From a checkpoint of a small masked image model.
Model: 9.25M parameters, 64-pixel images, arch resnet, depths [4, 4, 4], widths [80, 160, 320].
Training: adamw at rate 0.0048, 12700 steps, batches of 128.
Rows from block 9, named by matrix and row number. Rows with one number belong to one channel. Each number is 500 + 40 x the weight over its row's rms, rounded and kept within 0 to 999. All counts start at 0. Numbers have three digits each. After the name is the row's rms in percent of the matrix's.
# convs0: first 3x3 conv (model.blocks.9.convs.0.weight, 320x320x3x3), inputs 264-271, a 3x3 kernel for each
# convs1: second 3x3 conv (model.blocks.9.convs.1.weight, 320x320x3x3, transposed), outputs 264-271, a 3x3 kernel for each
convs0.35 054:494509508508542496501499523505460497513497549531548591494462531467494536474463517502519508495501515509517510490481505475422505550442483492438431446449453443466475532482490506538507453491476479510524486512492496486500
convs0.36 087:514494481504440447521536470473471450509510556580610553495534506456530563528614489476481529455499466438458476427424376439419478569576551512477460476476463451439459504509510453539531524410437486501522443506445469494424
convs0.37 050:470517497498518482482507495528449499526501537500539535492467500501477547516487531516505502493498496496509516518515504465464498496448462483460450478476468484492488527559509473510487461452478471501512503518501516503509
convs0.38 052:511499488524499490497527505516467501487483518513540531490517502491498512455473500502515503499501509488490482522521515434446488527470508504452450475455477468489466517486469465508538454462515492516474503509480486498469
convs0.39 096:519480475525457507475496482522558500477485424526557521639586489614569547514589556518504489478551448466509507478440434497462549603622504502479474512481446511436468418393419411524462469472539507531517530506476505485492
convs0.40 105:517514479547539556523541543544558482517520523477444493506572504524555529506516540495511514471497481458438500517585504489522500425445457433431497439466496534554539477496493457417392494472377465464516475471513500494544
convs0.41 050:507487517485510502507491482513476490506488525518534537493486504482492540480475482482514506502505519487522500501482491473457510494489501513487449483472506473479505509512484450472536474477492501519496503504496518497491
convs0.42 109:535487465552502508436449465496507483574592587550513501576539467494597538466555620511502471498585581483461485509492431628595589556583607491469426439403343417391374537540485532590526516468447509489492481469458498511489
convs0.43 097:538571546508502496519505449482469519443403476491463473488473539509473526549484452514474530507458468471490483468521522429497524506515467473542564414462521434489479466480583481452526449358413511478502510411498505471489
convs0.44 099:468490468478476515464535489486524557451478551468472496525551556460519536533453554481483470451470506447483509481508487462514600437504465520522468532522456506534458461482471438436522453462465506512446500529485504557487
convs0.45 124:585581529519476480490491518546525508522437459478453527449499570503489497521525626530454507521498491530546553540516505430463469439489483547535559514478479470462459486510495492511452551547452439419479514499521526568522
convs0.46 091:491537521485532541483479516454475481436445431487508456472505503522483497509442524484453509519498493509494507439461481468444464516501488473486500486502490467503481569486478597514478574500417452415458493448460477410472
convs0.47 136:548532484517495443455481448522477450465424406412482487474463485467519507525527477526488490475449493472466474556525459407364326365387372512548550444488477503478459501468456552473496532333341458450440434458442459465476
convs0.48 091:577574532500561511516549505509529540503472462484515466463495539497484516544542523532567513556523567538568518499560545438465467521545473476502457537501477533548493514503617487453550443432511534564532543527554542527538
convs0.49 101:469509453486474458584534529555569550443499520555494525466485587400499536500458482473487495460496492466493518551542536535540489544504534490470475537470495569543502496546466510581592504439575495489522488532486546574512
convs0.50 099:481481501414451505500481535403420516446420505462483579472502481432526481467545493476441513487457486504478529460489577383444524413447430435480480440475489477487535503519445472489525450492687553473520551467491524520541
convs0.51 069:443491490454483481485508500506489524407421427450473497502443448467515475490518512561509464472482531532514497524520566474446467475451379510445459451463481540552530612558502649532436579476455549534483579565542526539551
convs0.52 077:445483475456475465470477476495484484446492502492469472481483491457498491471504480444428472457469476484471469480530551543543516500483523521463446505471479474472461489542482474501466424490456520534503529519526472484488
convs0.53 124:513528522476509511441510493541556553643504447446517538470388447457432467490533455492543502509491517528458443468471482487472451450510481455436473496516545388472535479506536500499480461456412509617584510479505520462466
convs0.54 103:528502479525541464509545500523531495516522475538544511450483568519480446555553475477475456464528453477514477444523491422490444483512469488498492521515499469458505474465484441481508525609607428463461452458495461512454
convs0.55 114:486498573418541681451506498462489512388508575537523499500466461524450471500463469498460495493471422490487504479470486462495571473469482492467462502419482448451507489512448483520457484467517511481498536431461506472550
convs0.56 100:552555537521536527456492496448505479458479496454525496470515537482463517505488470481506501495490483461475482467485503491470516481527510509504485505501493490501483452449474472452467440421441442431486475468502484449462
convs0.57 100:530526496505481490490496500495450443559492513470486525473475506460500528523498564462436503479456472472481495527492493548535575549548564470500534498492517522486493570555598528534543542483490481430452506515521522606582
convs0.58 098:551521511560481504536533541475461481443402416481437432517477485460562489436532473504489477551515472549544517446445435429415418422454424460439441435391455443404464553485422490495452443363452513495498530504472529523468
convs0.59 086:488504505528535474544570513526556546517564559567546567529536529429527530494416500520512539480457513493529536471479536512562464473522508482498477562571505513517479507510445458495447429513473469522470532535462525538442
convs0.60 081:502495520471570547484528543405494499449565608522547533426501453487527528506483484469451510459496493506519548448481503494543530433465554534463489517451428432438463495570561523594530543528529473437517496449434461478524
convs0.61 074:509532517574489426488495472422494528481462431475434421440448538496560506520604571539463495470542534496467493471508527471475408492461439470506459502507440528474466471426526521456559626531544564562531517535562460481577
convs0.62 123:407443456457505419337450439571506473553610536415506590545544530510479471546511607477492464509461503496489489586501509667604416430565606498504502465509458477494483473519508464567569417649618436501420492510537479461563
convs0.63 120:517519522406487646457531643531501489565519412411484565526509514488514476501507452469466513443466533471504511528512483515478496462522641508499502530506476526494486494474475464410534534420483499481569454506542500524572
convs0.64 117:518523515526477482498481417519495503592501447452437418439397399331514441496460423473465505508481481499411421486479516609498438405482477486460433547469465502544525555520460554469503493455528492483484540446459576394427
convs0.65 134:555564576497557553515522539414387412444440444484509506462489455507516449450487512467469442496487507506522529441412386460518478447525512553563548453458480432465469504515488499445470518472461516524508488432474512447505
convs0.66 132:532542487537495479493532510491440441514494438542549529418453390477503420452419448492479479463458482504470509495472454521475428465528526505589552467445489501487479501493496538476492582469435417459471511433479572443468
convs0.67 128:546549560484484552516495517504495489501444481526477536458444392499528390433406479483457463489466522525534546461437483462490506455512505535550545507454535488448475532567500527560512517559491467396507482455525568581556
convs0.68 097:458454483461520522461478517510470500447433480508491511522558529527550542498515578525529503514524526484494501513561574457515535551558566493460440462398403472443483572528389470487460565483479518461530504476519521508495
convs0.69 129:420419440508518489542564546591547552570584579550584630480472498466467511477521519459442501440441475455456451571497561572517531699612613466459462491471481523507527585589579503600539425522535484499517485524511464482482
convs0.70 101:501556518488453507528513561498509522462488497489525541435515423475528495437424482485428472499523447504467470605641638444444477532543596509491557462451501454424507504524555507544522566613549529556495556502536520442509
convs0.71 119:486518540405539501502553526525429502546428476493513558470426536505377468486641635462536490481520546517564573451496525420478563566540519503511447528487450524509509509555505476479546541508563504531532485562449528615471
convs0.72 129:469460465442466436509536530509524547448352324471419425481505613511471523599481507527492514508506495524551521487553564373408396420394362511488436503457414486475451524487529520407434512408365521401442527407444506358407
convs0.73 120:473466463517482497530495536540535522482496466511548544477408512461434464473343444484449493529458509542457466491488516496517506496461545499497503474488506459512488582509510509543474478699469529509535530488507506393462
convs0.74 146:509494496492537510492511490507409435572428513526386435486436426439454461432498441533555460497489456491508463488508429506525509519528406525452551554479558511456562456489460537523503504391507445562505480454510478472466
convs0.75 133:492500490487489501494501483500456504440379428447518467522409467554396532536573534500500531498483497508506491492530498359443439423458410467425493489463497457577525513498511479489510492517564494592531502489505502455472
convs0.76 140:532514579535507531567495548526510546547483495504506531539529476518481492489508553452491504434478526461496538580529560596517533548522538618483429663466435607480469393443510475469512398392437470520524468520523475512537
convs0.77 056:482522500485519504491481491528444524506481519559535536489490501474460517488466486478519518485474489510508480498491494487433490505450489515489489415437466471501501541515499420525515465467454473517504490538508476498500
convs0.78 076:462430454543460491474482495510472501480501507532503510461530459447494553444497526495483544432471503478486484458478498517531521513486525547408463531455499502521535522472479490468530453464565489488524540504484507490472
convs0.79 119:463505523495555648536563576543543491414505589509472542535486488569536450512467500504528512548509507510573565510542490478544585492509513477462453526454486542492498526529448479504478478563564469459484551481378519489448
convs0.80 083:467480461491476468520507506456485445508507518521540563464457494476527504506461468521461496521489513542495522514457471494372488490480525474470461456392445452436474524564445523598487566660485491430493551449513551455553
convs0.81 074:468494471525550503422485473525510523444445436459464488461465450469512477579514500525521485519535556498539516589571518510534491464418440528503525536500494513528506438490507404435478345374457485473518501566551441512533
convs0.82 106:470515516533476491551527522460468468496426466492491423415454471541510533465435474521535555459481504500477483511622579515453452482452430496507496454499502451486515427494486451464504440430464559462453519481459423486498
convs0.83 145:483504460510530498534488508510488492521494489524465499559566577551430503505573517525497507467450506475488532516501514501493540487467469485455441577458464543483468500558520535458527526404454470458482404456500445483462
convs0.84 114:487469451444412451501522511575531448532531543486390479601510615538577509501535585470487502497510459513494521615554469569572545547476463502558534543530475575491426478525445500553415576514375536457526521491530599550520
convs0.85 130:533456495481472554551487531500476512465403496539469417501483438469531480438504492507460452522466442523494465493487461486520532539483429459424572437407570478462531523434406480344418416264329563532478555515485523491489
convs0.86 058:515522508454488501529501504480456504466424500608570561516509533447488613487467493514498522500479539527487492519539531454478540576488435568424424458394425445441469527521456502557524500473516480512526479521552494508509
convs0.87 117:536503479501463484549541507506521557514534495473512492463447429510450530319480471451445544486524499555492525547531544500495566544502442546527468513513523511514499612477472557499470531447476403528527525534528622551523
convs0.88 078:403430422392396424467503534499524542360335364480446442471457554497449502538527499530493515509471498521507529458523507368438461457442420486484515451436462491513538587600514544473447541356425560472548580467543549460522
convs0.89 052:491510485486520504513503490517468473521491489545541549506475531478457506505468504502495487507496490509509489546486496514463481510512471505462468480457487469470498495544507493487529476439478482503495501515500501509476
convs0.90 098:526525525477496490521520481496551526494504527469452442471547532468501536462497505464545497493482485459449457460507497509492512470445426500480484538502468575534517504545467540562525544521502487527490461440484408435482
convs0.91 093:542482509544538575507489493549524482575535527500444524566494498450573463515457545590471486538588501483442509508494501615557604547519553499487474492487446517483471485494410469604514523565513527486529529512521497499533
convs0.92 138:485477454512497495557487492398417348453446419384400405504434405519505479505437421495523517464472461477472447375403303426468447365391380474488483487497473552582565505485468471513408455589501517452504507482501500540510
convs0.93 115:487516498543574531527568548512478562592525469501480452523450469431521464455436307483499508530483467544474490537580522785613516606534496481425453473479517472527518513469541488489484538382516459436448464468535487517542
convs0.94 054:490510505477489490511498476512506484484501515531560554509511492497492507492496501471490477503494500478500505537499455455446482518449476483433451448459466412457480496503470464515505443472482496511516512514494504493497
convs0.95 109:540503488523582612488489499524468500396456609522502507441507539505424514588489505506533490493459528487534563516496487423493677477463529459449500516524491451603521493536504498516527508644568546614528480507505565557602
convs0.96 092:480484544494515483536497472427503508435492495490542561467465436520477513570499649483443528491500535496520549438430516464554537449540671427458461433383448411383401545519470468454436393456417472526576565490529560433481
convs0.97 082:511535534480521560475517519488469468467458490544536508456440460509460451561478479445476474505461504493454496470464525456421453491477465462527506482531529468497487472422485515471482475558422455387483512463471465370428
convs0.98 050:485494487515519501510502499514481508528458507527534546501485500508475520499477486516499497516505521499506508510457496480454474476492478538484487472466475449452483502524491455499557474448462495506499476521500488516513
convs0.99 120:483468464541630529487494561560527524434538625534460515499514520532545513519535527528471486509557490469445489566491461513580497502429592469450471495418422492504438487565535451612629446428638480477489502458451522497409
convs0.100 083:553461541505400442478543534462457508360342381521526513476452518382450527440464487543537547486503491479481453483512565374413449491487499493475511425433497523518543641596568529486474540436450533487556517498520506502508
convs0.101 075:475460480517521480522528533499502576398484433481478474479487503485507473490507508426479522539529476486563477464486588529572503513556530547485463554512450500454462529493433458525453414483444473558483533552487510514508
convs0.102 117:542525560503521529530521527533504518493536482503542503542436423550550468451518512508496443473509485480493505470452456522508430514527523545532477518489502461435503454414447443455445409488522476476450460501471472452487
convs0.103 096:492550553445527626505524524501498531409476534522482476468502509506529485549426503463518552502461507520552566441482497452483534573538556482505489527456437510482435478536471535531479541543480533500447535439455503483469
convs0.104 097:513486484497523473486488436488465451485578522509554533498433473518488555540545557439481494460545494520553562439501461416484471475435474529480452473386439479423434444600523491638513425551557432491493515548501608589504
convs0.105 094:498476415466540506501522510457502536469439448507458433478421520484492497486506506536487488504494509448479519482478468474490482483469424497438445485460484511560543370472565562542575521439460460480442478518484534533488
convs0.106 133:543467488536490431512517517404529535491475491522538498423385376489480449426395392484451507504416465512464485476501511475495507539515430476471500440424476455523513517482510494485474539412419542458484558510455576559491
convs0.107 108:590572582490476502506509542542543514530505542488500529602523466522492492517493428503485488483491500442507463570540508492435451456458432484475476459456490467471512355484346453566405349480479469505528505505507501484448
convs0.108 093:502486500590514428495503519530474514600485403484519569486555523456539508489498481477461480507450465488491500433493492594502455513527529473492494465491504505533509519556522514512510536506482488492481480515479498504479
convs0.109 115:478478443497519512510473518556551556510463487481482418408501504433440446471479316517493493510490526486485514487535510455476522492466425451450482458493530495473519505544533487521504498594493539554416539491528478442577
convs0.110 109:509499506504468418480511518506485525528500464556523519584459514535545494521466469507505484495437495498529506538534530560541486565555565462418508420471562429433457459489502411472452458607466550485488522511517476460530
convs0.111 051:492503481501529490517525502498425529499496534537534529485508515465501508524481513487521489505515501501499500454498514501510493490457462531460476473460524478510507523536467534494451495506491493510495504517470505496503
convs0.112 091:509500565442457496515545560499446494381294346507491505499473576512459502562535489527511532522497530508544530406449463264341389401395416494462490468434460523505537513545556439370465389378414517476520538481509528516497
convs0.113 094:502489527498588639521540545522500549547499537538539487561498525564508506480493483550577522535494519495471480507493551551559617551567418535489513446451484459473511599625463501544521370354391533517494531465503483478534
convs0.114 081:483483489491502498523498539476442482453463519517473473387440476422490515472491464522463518532411507527458529436521551377473541435443517478393432453410445463424453463537401525532504522412464505482505511473506511444527
convs0.115 122:528468447541507526539470482557602561566558545438443442570533528513482514513565549464495492538550515523484492503543493601592557454462446520520514455416449482477494523525474445525456443606478510441459550514474554542501
convs0.116 087:530503531492505521500527532525558572378402397487471481523547516539519564567538497508528518526565488548540533471511517350414462413413429567539504521494491501501504474451488423442497413383429503473546488490547451475493
convs0.117 116:550498529523555555502487561502490524522437490489424488442320425379421523449502475491527504456530494484496476477488478523513469406466497510431494498468492521507540478474445542398483582349500527507538479483471463423439
convs0.118 119:406477519422470520464478468396473539397442576386491539466395531523430516552527508525496530484464508494488516406501608345405565404427483436451523418435504455436529523484470419517592397512752517539515502513447470462461
convs0.119 060:501513508491502493516511508513452497486458498535533557507506510458466529481480504480502496501502504484502506482507537495484494499459472519458461477450471464466467526565474508523495492430472498490506500503501473489509
convs0.120 102:506439466499458478480568529509464503583410470468477472713502493592423493468468375545451510514489459544448495599511517616476487540456426434469472463485504495586447438528490452495465377423465440375453402457522444453468
convs0.121 125:521519516501512548486528505483493496480483518466481438538456547565465544533530508514500501496485486512467481449534527450538569439494461460438490449469506526586539460465518417493504512622519569529501512463495522529521
convs0.122 081:515485516563491487523483521562477556573510527622494569472487490427509504471483474470489494525449492483455505434489536376457463507440496574453491495387436491448459450574482425560427409437489473455450467486474493521506
convs1.35 076:469442487448361434491435498544520490559555544511521508493492480445448483484493505476459484425401444469464497470531499500495484552489501503537505490484476486494466533511498505506525547515516476470493424404460463452495
convs1.36 078:523530571523416381504508505494496472604575548571602590470499550529355555501477491468500495488533516470517554407400461587609521483581525521527507476395427537498456504456487501501508507480480477551536510391500549452478
convs1.37 078:496454498434405474490430501531530525553569513531543496500508513465468514490503512473463494442406468467462489480517471451548529500485458506503492516467447532483433488486499486550482499533492497472472432408429507459465
convs1.38 084:500425439483372418511457500533534534533572517530473502480483491486468494506491508478457470450408434500460486495563515476543533532478426462495520478470470489496468488513484480538536507505508505444463465417430495480470
convs1.39 105:523498522576437556507506512505510549455556542496473508484495450452413440457385445495509460483477505501487469492345420419406548398396493559502537486327519514449529466467475457472417436399428553459510455409534493417525
convs1.40 105:488489506527450517541552556479506470470477461459468450495500542495492547505509554562549533555561541474527483474506498495512501325364339391404364435462470528607574523480544528492469517499466491513499518503471500566523
convs1.41 075:481424498428358482480449496545508531540564518530526520486495504466472498497503509469449480423416459476464515495496461459560535509491485497492463520454437497475442518510496514538521516503519461443458418396411489441506
convs1.42 126:508538494463457505467497491511516487512530515466454493448456496460432462479446472490473490474480481500461493477343458421296446496471526538516474404342468522507471539459449464459447488474485529542555490459500518525521
convs1.43 110:529519553522553575505449498532494489545576527570572561501525522489511527570514509505538516482518497490482503565526530417451545528497520462426471454499528386400462496508469511530483525517482515599520369560505438521476
convs1.44 101:515479498489511522506522535454497498456555549422459495541480486479501471526477517511516487531547523503520533421408495491440527480480500474498499497508548532511530511567517471520477496569539505512527517488479504528499
convs1.45 133:476477530512483503527440466449500501507461489496487517443486543448493575464516643454454517499526502498555510378501495452459482486477515586583499491485510375430518494489432486494463489465489505472519482491504472511542
convs1.46 094:546501520540562582456456482510447445481452447466500482491473485490483463474468496557535503523551504524537474518450459425449489497493468496521512503555533498528525570549489541537435521545474468504484537446506554493522
convs1.47 104:470504512417436492500504469455517494498524472466423482498524528524552521493493477469488501478466469479484447395404402422452465475488517460414453448483492547545536454473483475511481501496473443449480417438512443489513
convs1.48 096:524565591541467491480500458474503502464492477515512481494486447491491501511531538482531562486493559478495533516550545434510455566577500424445399387394420417392444532515455510478483501559479510535535474527509496499492
convs1.49 109:585528542502533497504534495497491502469474461544552535452471509463465461521513471534500506526545499495526482562574602412418440505469514510510439448490466480510535485542540495515576521512498485448524529529488486507443
convs1.50 089:504510450544455458450397353547505478470533479472499446462456463433495461446498450441473497475445516473463496483544460413433463398362431501460459529461406587482405455460500474499487489480491475491576513467459589523450
convs1.51 086:550548553525479496561519556520490505500424435512481516467471433567457440554524490476502515503505510496505498544495503498361419549431458377400386369322351457412444469459472511456430449413437557567535531526560522462483
convs1.52 080:481384408595456483506529503436491462532536497461511469508522581524490564501481485480507509476454498505511550465499477498594578524530498495524497544485446514470456509495511515521534541488483491447535477439511510468526
convs1.53 132:492455494488564529480527529504531505608619510536558498426421483431478455468543484490519503463475443481468497445464537575516525523517529534470499562514471474480488522553494543520489492516473573595507542541500492502502
convs1.54 093:425466495471477474509493483469516480492481485482478486451547574397495561432419573485513465531520497528516479376476517344322459477407519470467477511482520493494446494501491458407456537463473499472481459481481458468470
convs1.55 099:511507514453568708523529582501524517480536597524478538594534539573506525574512394527501487488439460518475532458523471480510669573507548492454532485485650524485472449504523573455442493419463467515553503570483456553525
convs1.56 094:561500555528491481543516541469469460453481468436454448493467525472450497474476469535544532530557542478555515475470499367429471460488493519500529511509515523520524550548533524511512494515535420432459427457477455424465
convs1.57 097:491487492517528570540503476527501499559585560513525538513541452507484472487546551507514545496526548523480526602549511607561548573490423452415479466488436436469455512464432492475461550547496465516444469562502500638533
convs1.58 093:517432420494480420438431343483492436504540525557552527527582560501505544493496558467458471443425421474491449535501446533504521560482447505539580469471604550458510421498521412429452475515482463482507402508447449444509
convs1.59 100:478477519455458435497505513466511551426448443453476493489493557494492474470472496511510478529519478515486446429506568425433479465484536517493543505476515503495548503543506475507553511459544506450518522514506546527494
convs1.60 081:488479520511496516510492433512492481519534537513566535454418464551502545568507494491475493480516472499506550469496428586645647544521578508447438549536485518505457487498506494482527564515520492494469557460493551518523
convs1.61 088:481485501487504486532500515578499442516488443447463482521472474502498510456545566479521526475505480506458492490525519485496483500472489461532555466563568456598602420435500401466471462484476448504500514526528500487446
convs1.62 121:450462442456571508436442378472424440531466508506437497536539506520507495558546564508527497469469495511477431647582492480511533511433488546570495479547534425518512437501495453388532514466430480431524454432386462522452
convs1.63 108:427511602447574691459489538489527573563513493505514521545464501526499418488488462500516472491463482494513493422486652489542500491456466457506599483491455480520500451489523542517456476477473528461508487463534523536553
convs1.64 113:456520514538493381532553512508488510594561490502520476408467475496465535481561470496505496466482516506509528506391526579531435520606503501540557505535484489516489465495475491513437496476515493412495477467525557459579
convs1.65 116:493499511499524523490498522458501510469513522554606554483484538529502521553594576448465490509499519536528539425432434561462435600611497563656567459502492361347406553559523513528529535550532481496442507456484494472483
convs1.66 138:456443475536511481526516476475400456513456471437488456472473406445448457489441458498510512492507503465479483458308388512434443495468452487648520454535496399406456519518524489489537488471494571500414509478489497459573
convs1.67 114:461422451507487501473501529518581517513524500468530568476557508503452466459510497503494512503528520534501492433488547493516560487560602514601532519508486521401484471461449477502554474523474464481503464495483563620518
convs1.68 106:515544515460511484469502497470495509466522518514486485457480533450473489511463457517483467498470483509481492442467516442469500417449436512526506390405431473480440483492457484459480508460514527365458517380433459411441
convs1.69 117:535574529485516484499511458514499485504470488520528562491538486523500510521523502454481464484477472472475495530485521499487536508492576572601624535540530340407372537552570520487526469456465443459451398467522479510518
convs1.70 100:430523521524558455501459463563564509510509496464484461481516511491499461439479500501474472493502491488497491552581601495578549442406404525426492537531505588493491477494497518428508565435399502580508493530479495475491
convs1.71 111:526532502510543465530528467544534534515469524469466487425490501462491576476494488484472467494539534509529547386530532467576556464470512513511559472340465543484546529480487466506628482549499426551440443401432451587450
convs1.72 151:501509493518497461460451429450424381428398296454419395483500582470468485504434464503497505511479484519477483380408425414403374490454458464448459454444420455435427513537523519511521487445425477436545486449521505461543
convs1.73 124:477459482462443492518465501499476514510444479527508512541540554514499524483453439515498470499505520430456502591564559500506504511469469505470449507561421525631455443421479462385473534456430510515508499470448510424479
convs1.74 135:530474519466440490502436516472412477553554560512488498392460400456430445437442431500519475511532497502501486438405381564494547540518527517455584498468542534451549486495510557514510500477507515545501460494485470482468
convs1.75 134:549574543515544517472461470488481523540546519465468422473415440485582452531574524516488522518538507444507482507500514568581579477554497436313506495496510552613484458484499443452503434464472530561542529499529493476530
convs1.76 120:507526483499465409510523482476521525509517446503549526503465454525514528490465500527500528478485519504515533560513518603526439497527488552527427662515328545484382514533523477468544472525536492480550463497516499515511
convs1.77 080:490467517417360463492427497533516533545585511530515509490514515471471503496526514475465505435419447455449480462507447440543549482495476475504482522467435510482427506510506494555543515492509480465494440423444482466486
convs1.78 078:519468436504422392506578524484543519533568566546517539474489530506473493510476505505475470497434481517482498517530496481505513487557472455491520423483446426472457481495473465511513490505522555429453550433456549544520
convs1.79 121:488505545466485641444494470503531553495509616498477474538512498559547436500482489517494465531504470489495469511500506408485570478503484500478441445521606523504512506486494510482504463491498519484442532482399511484517
convs1.80 083:425501442632506585496465591552569553498534522507529522512482503508484546517503567457498504467443501512512561464501592467482561474538484543572528564501473543465473467443466458476495495475464553480503510470520541445524
convs1.81 081:510433494512495483428443484497521517491469418438504475485417512541486502539551512536514538480498536502517529407489609398400394392407368463438402479553377483450369517561475452525523479524490470486510501532531505571509
convs1.82 085:501530503492374472492504541530520469510525472496533555557458469471499486570531541487527560502503607479461510616590545526564428436455501460451510520456468570465456480457544484483526506488521526414571432492556480482519
convs1.83 131:497498519489442495424457504497529472479424485434486522513519516544495552489451506510510498486521499492537505510459482524481444438466428549532474658479359518477525488511481454493499497483467552577526426476451484530485
convs1.84 117:518568495471555489539535505439575470480491476527412468480509514442502507487470488521515497469497496499464474613489556435370397520365414647576483515508494491540572509482495508492450510419455464431414450553466461488493
convs1.85 125:491491409378475507483496467536464435432447464507482506525568545537531560505506527499492521486501452495517473510492399392479647510482520454489522404524640437497501504531518471504466500526518510455517616521427581487452
convs1.86 073:505442488469371436504540476507548508547557533466524508496512516484487505503504521475466480459416460484485491485548512484523482531543452494479463513429403479498426478480464480535491499510465508476482511421428492484459
convs1.87 110:522493498509530547549499454519492479508501494490483504456505582435474442524437418459471482521493469511509463570524449443506556568477507480469542447465580605513453465493451514452430527489471500486507521494517473518601
convs1.88 081:476528545481516523453447496486520496427441411495513458449456520481473427551456431520515502477481505487481478367428531468469433433515479505515480484515474461470522481516506484502516455461426558434520539453474520459452
convs1.89 077:479451515419401471447457494534538522540567541551516545521520491497511514486526524477458487433405463450458486508585529447541517506497461504469457519453431519471441532512488484543498512527514512475462431413439491455470
convs1.90 103:485524528457520476528564502525561509548587564477496529484503550466494488540483494517532518527555513488552503490534516447527541404404455518525530545512525510501516561492534501508533574531562494546452462515450485428454
convs1.91 107:521516506458312526551494573477513470512526533566512528589532507526505511487479504480497474497494474511474525579470481448388316501537561560543548491413484580504519517492471454445507534497508516446476356376305530516529
convs1.92 117:453513491482498467521585554441512441435493452371376406515523447510531499462466468534546514533522499496511479487561493457536553419382399399389399475439454597583516439446473479502512500457475538471526504486492532523482
convs1.93 100:481507502427495442546538581507501514601518480474501487610440409402474411490491402532509510464463504516478479766528402511492347468497518524537510490451483545552498546512542485492484490544498473466590483504539495508496
convs1.94 084:496432479460387440487476500522575544541572554493537505511489515480458481492467496464436473442406458482468494495569526469537504537542461504512497507489434491495450484527507486511495493491491517465451466422430514468496
convs1.95 109:448487468521487608460412447454502555423556588504576553476415438495555490469519499494465479484539486492504469411506568497478568541534585534461531508507487470641463437432509484446493483456443507525467512464477538548487
convs1.96 105:440544492481457535449529458420479507513509594564557584411469480525547455587576628481512509504502538496535531254443523457456546603544528532584630508456566525463553464500553546454578558510561542595444497532422432526467
convs1.97 086:540511521548582569566584536481559523470546481491506460465464445502500464487488487485499502531528507536524518463589556464502531578522482528540518484543513484516468532544498476508440487524431492427534507361546522422508
convs1.98 082:495449514417363511459440535539519549570559533515509519519542540496507505514528496473463504424422470463448489486519493503530493558471483496486485517450457535475451547499521493508486527504517482478489425426474487456485
convs1.99 133:509503489467463559473459415482523528498509506551502520491559499531472538543543519569526549468527555510480566582461562538541593525469579559480415479514465377465423515500496405495554529401460521482492500374473471490489
convs1.100 073:442476553434397342475584562533559551486495453522511526461481548502487571513528571509519546503469432496484516506484491428478433524538533543479480496412423536493508484482482466492484513457445545386499563428503531479498
convs1.101 088:519480514551503457445454416485450442429451455517565536485463481485458522564461480477514532474512537504527516494466529545466449548517578486492479529458497521507510492485533568529537566486502500445466488458442481417487
convs1.102 114:517442450497515518486492517471402405503495441501568495504483487531496452514516553498484486503527456470474485494426417475456440464478513533459454504546500529535491484529528537546485527573516424457498455427427441450429
convs1.103 099:491463522544578654443496529469493448514549498488545500521470453540513486514474523537517520531565534486506517407437393528588656498564646489419403521448487484422464476558538513561543549512503451479452463459423498486471
convs1.104 093:500579512519540520498533517535486466481502483542556524543445468539533484540618488573543520469468502473532532425477567555548544557554534454489558479430486514457463493484501459480455497379456520507494540487551526475575
convs1.105 085:534479495519466551438404438548474462532498508564521508495450470489471478518480481488481509471463528499546540525516459512515455537501451477445484495422458511470457508501516525508466484479490504523560447447539459461522
convs1.106 132:508512485467487430517515484523480479573545509543540555524503475478530445475463492523460487486449483479463502520512463513553658496493524506477524400519584491494480461546488512449493492457426501486522516458502507513537
convs1.107 101:627587549586584513576534498584552542534498476559529514530554522556520537498521499508494504513539521473480496637611514555506426537516479524538520520496468506456436525549571500525547529511538473471492413518454466495461
convs1.108 092:514469501686530379510502407581579541657574535525549484503484509475523561439502482471476470457421495500516533481513450592529417572510492529528503581480431528551492464492511487490528494510489528472454498454439489454483
convs1.109 124:524521493456457493486468524560510494557534531487528543581448490436536508360441441563576559476502532463448467560525559591571609530542575488427442544464490580475527532447519494442485495475484449506479476494462590498520
convs1.110 115:509482512501530509517523548535510515577522507592609556514480466425548422427459525479502516505502529514507493611533462528468476533478545495459448425457499463474525552534537559498527538525550483496497501458428475432417
convs1.111 082:530483453486381438434441509537563544576563548507527481497480491493485505515514510483464478453414462468455492504471490483539513497509487495488491474473462478477471470477514485513507521517482497468497467415436511473478
convs1.112 102:522531580470508515484472538500520548432494458472468495466511533503467472511421482485488498480504493506489492413450529424434435495496425545498507500492510548503584528564568486555580455446487454482507480457503485499508
convs1.113 081:477505526431450568492506518562595561574513542561530520554559486505443474549428450489463515533463475493515465588496466357403508394493507473442417450430517503542576463482424519469477499460476470461477456456404537457478
convs1.114 090:508478476484403415472447445516527518548517554488487509459454440480461508495452527463514487476516451485515519540528548528507523504496481492529474530533439505561451487521478510526488506515476524466612498411514501431518
convs1.115 110:522506492452401472599604515472500508470463476482499503471509482472531547486512625487485478484529483492508495474512499468437416448453476512489591423453571628602587513473474490455452483504519443456479444457421513519481
convs1.116 085:460489514533528536444474472485522494458460423447474470471445481482462470435459435462467467460420477466460468382410450463458401531479423444425434439469426546456490530570481520617512511486510461401489492430488510400452
convs1.117 103:549492518499435437562405412441437508490471511500480472395335397423396430498444405545485503512471494496478490399328393441401459407426502512376566522426544540412536482537478482517473478522482590559566537455508473429453
convs1.118 103:549484457579413380571453443471470459411451473506448454451474500542516516595517512468475534486481540519532552364443446494383436579475484558475416554484420609468395433495522478493503508542529430563515400555495493522481
convs1.119 082:457416485437380459477482532565566523528569506542527521492495494473482493489492487463443488422401457464460495508542528486505466539482504516508473524475430503467447503494505504508507512499504461449452438395429511467479
convs1.120 117:458448426467493502515504566522458480543565440512518435538548477470522467452500380512480483543545505527510472709607404651541411506416517537494518520485567526515586515529548473554432571602494383514423448522474442545504
convs1.121 109:505528498502459494508493537441464505441468484462474492490510428504538455498509499499504517493519520472455474447539482450578556329414480397307417431491464505636561447439516512490515450397490519570626490472526471484478
convs1.122 075:521452614467360528525462574524510515520494508474527493484569506457487480491489549459468479453447463467472512528496436467549466493500510514473554534459506616489493498494493501518506486469490418414413428370435466532432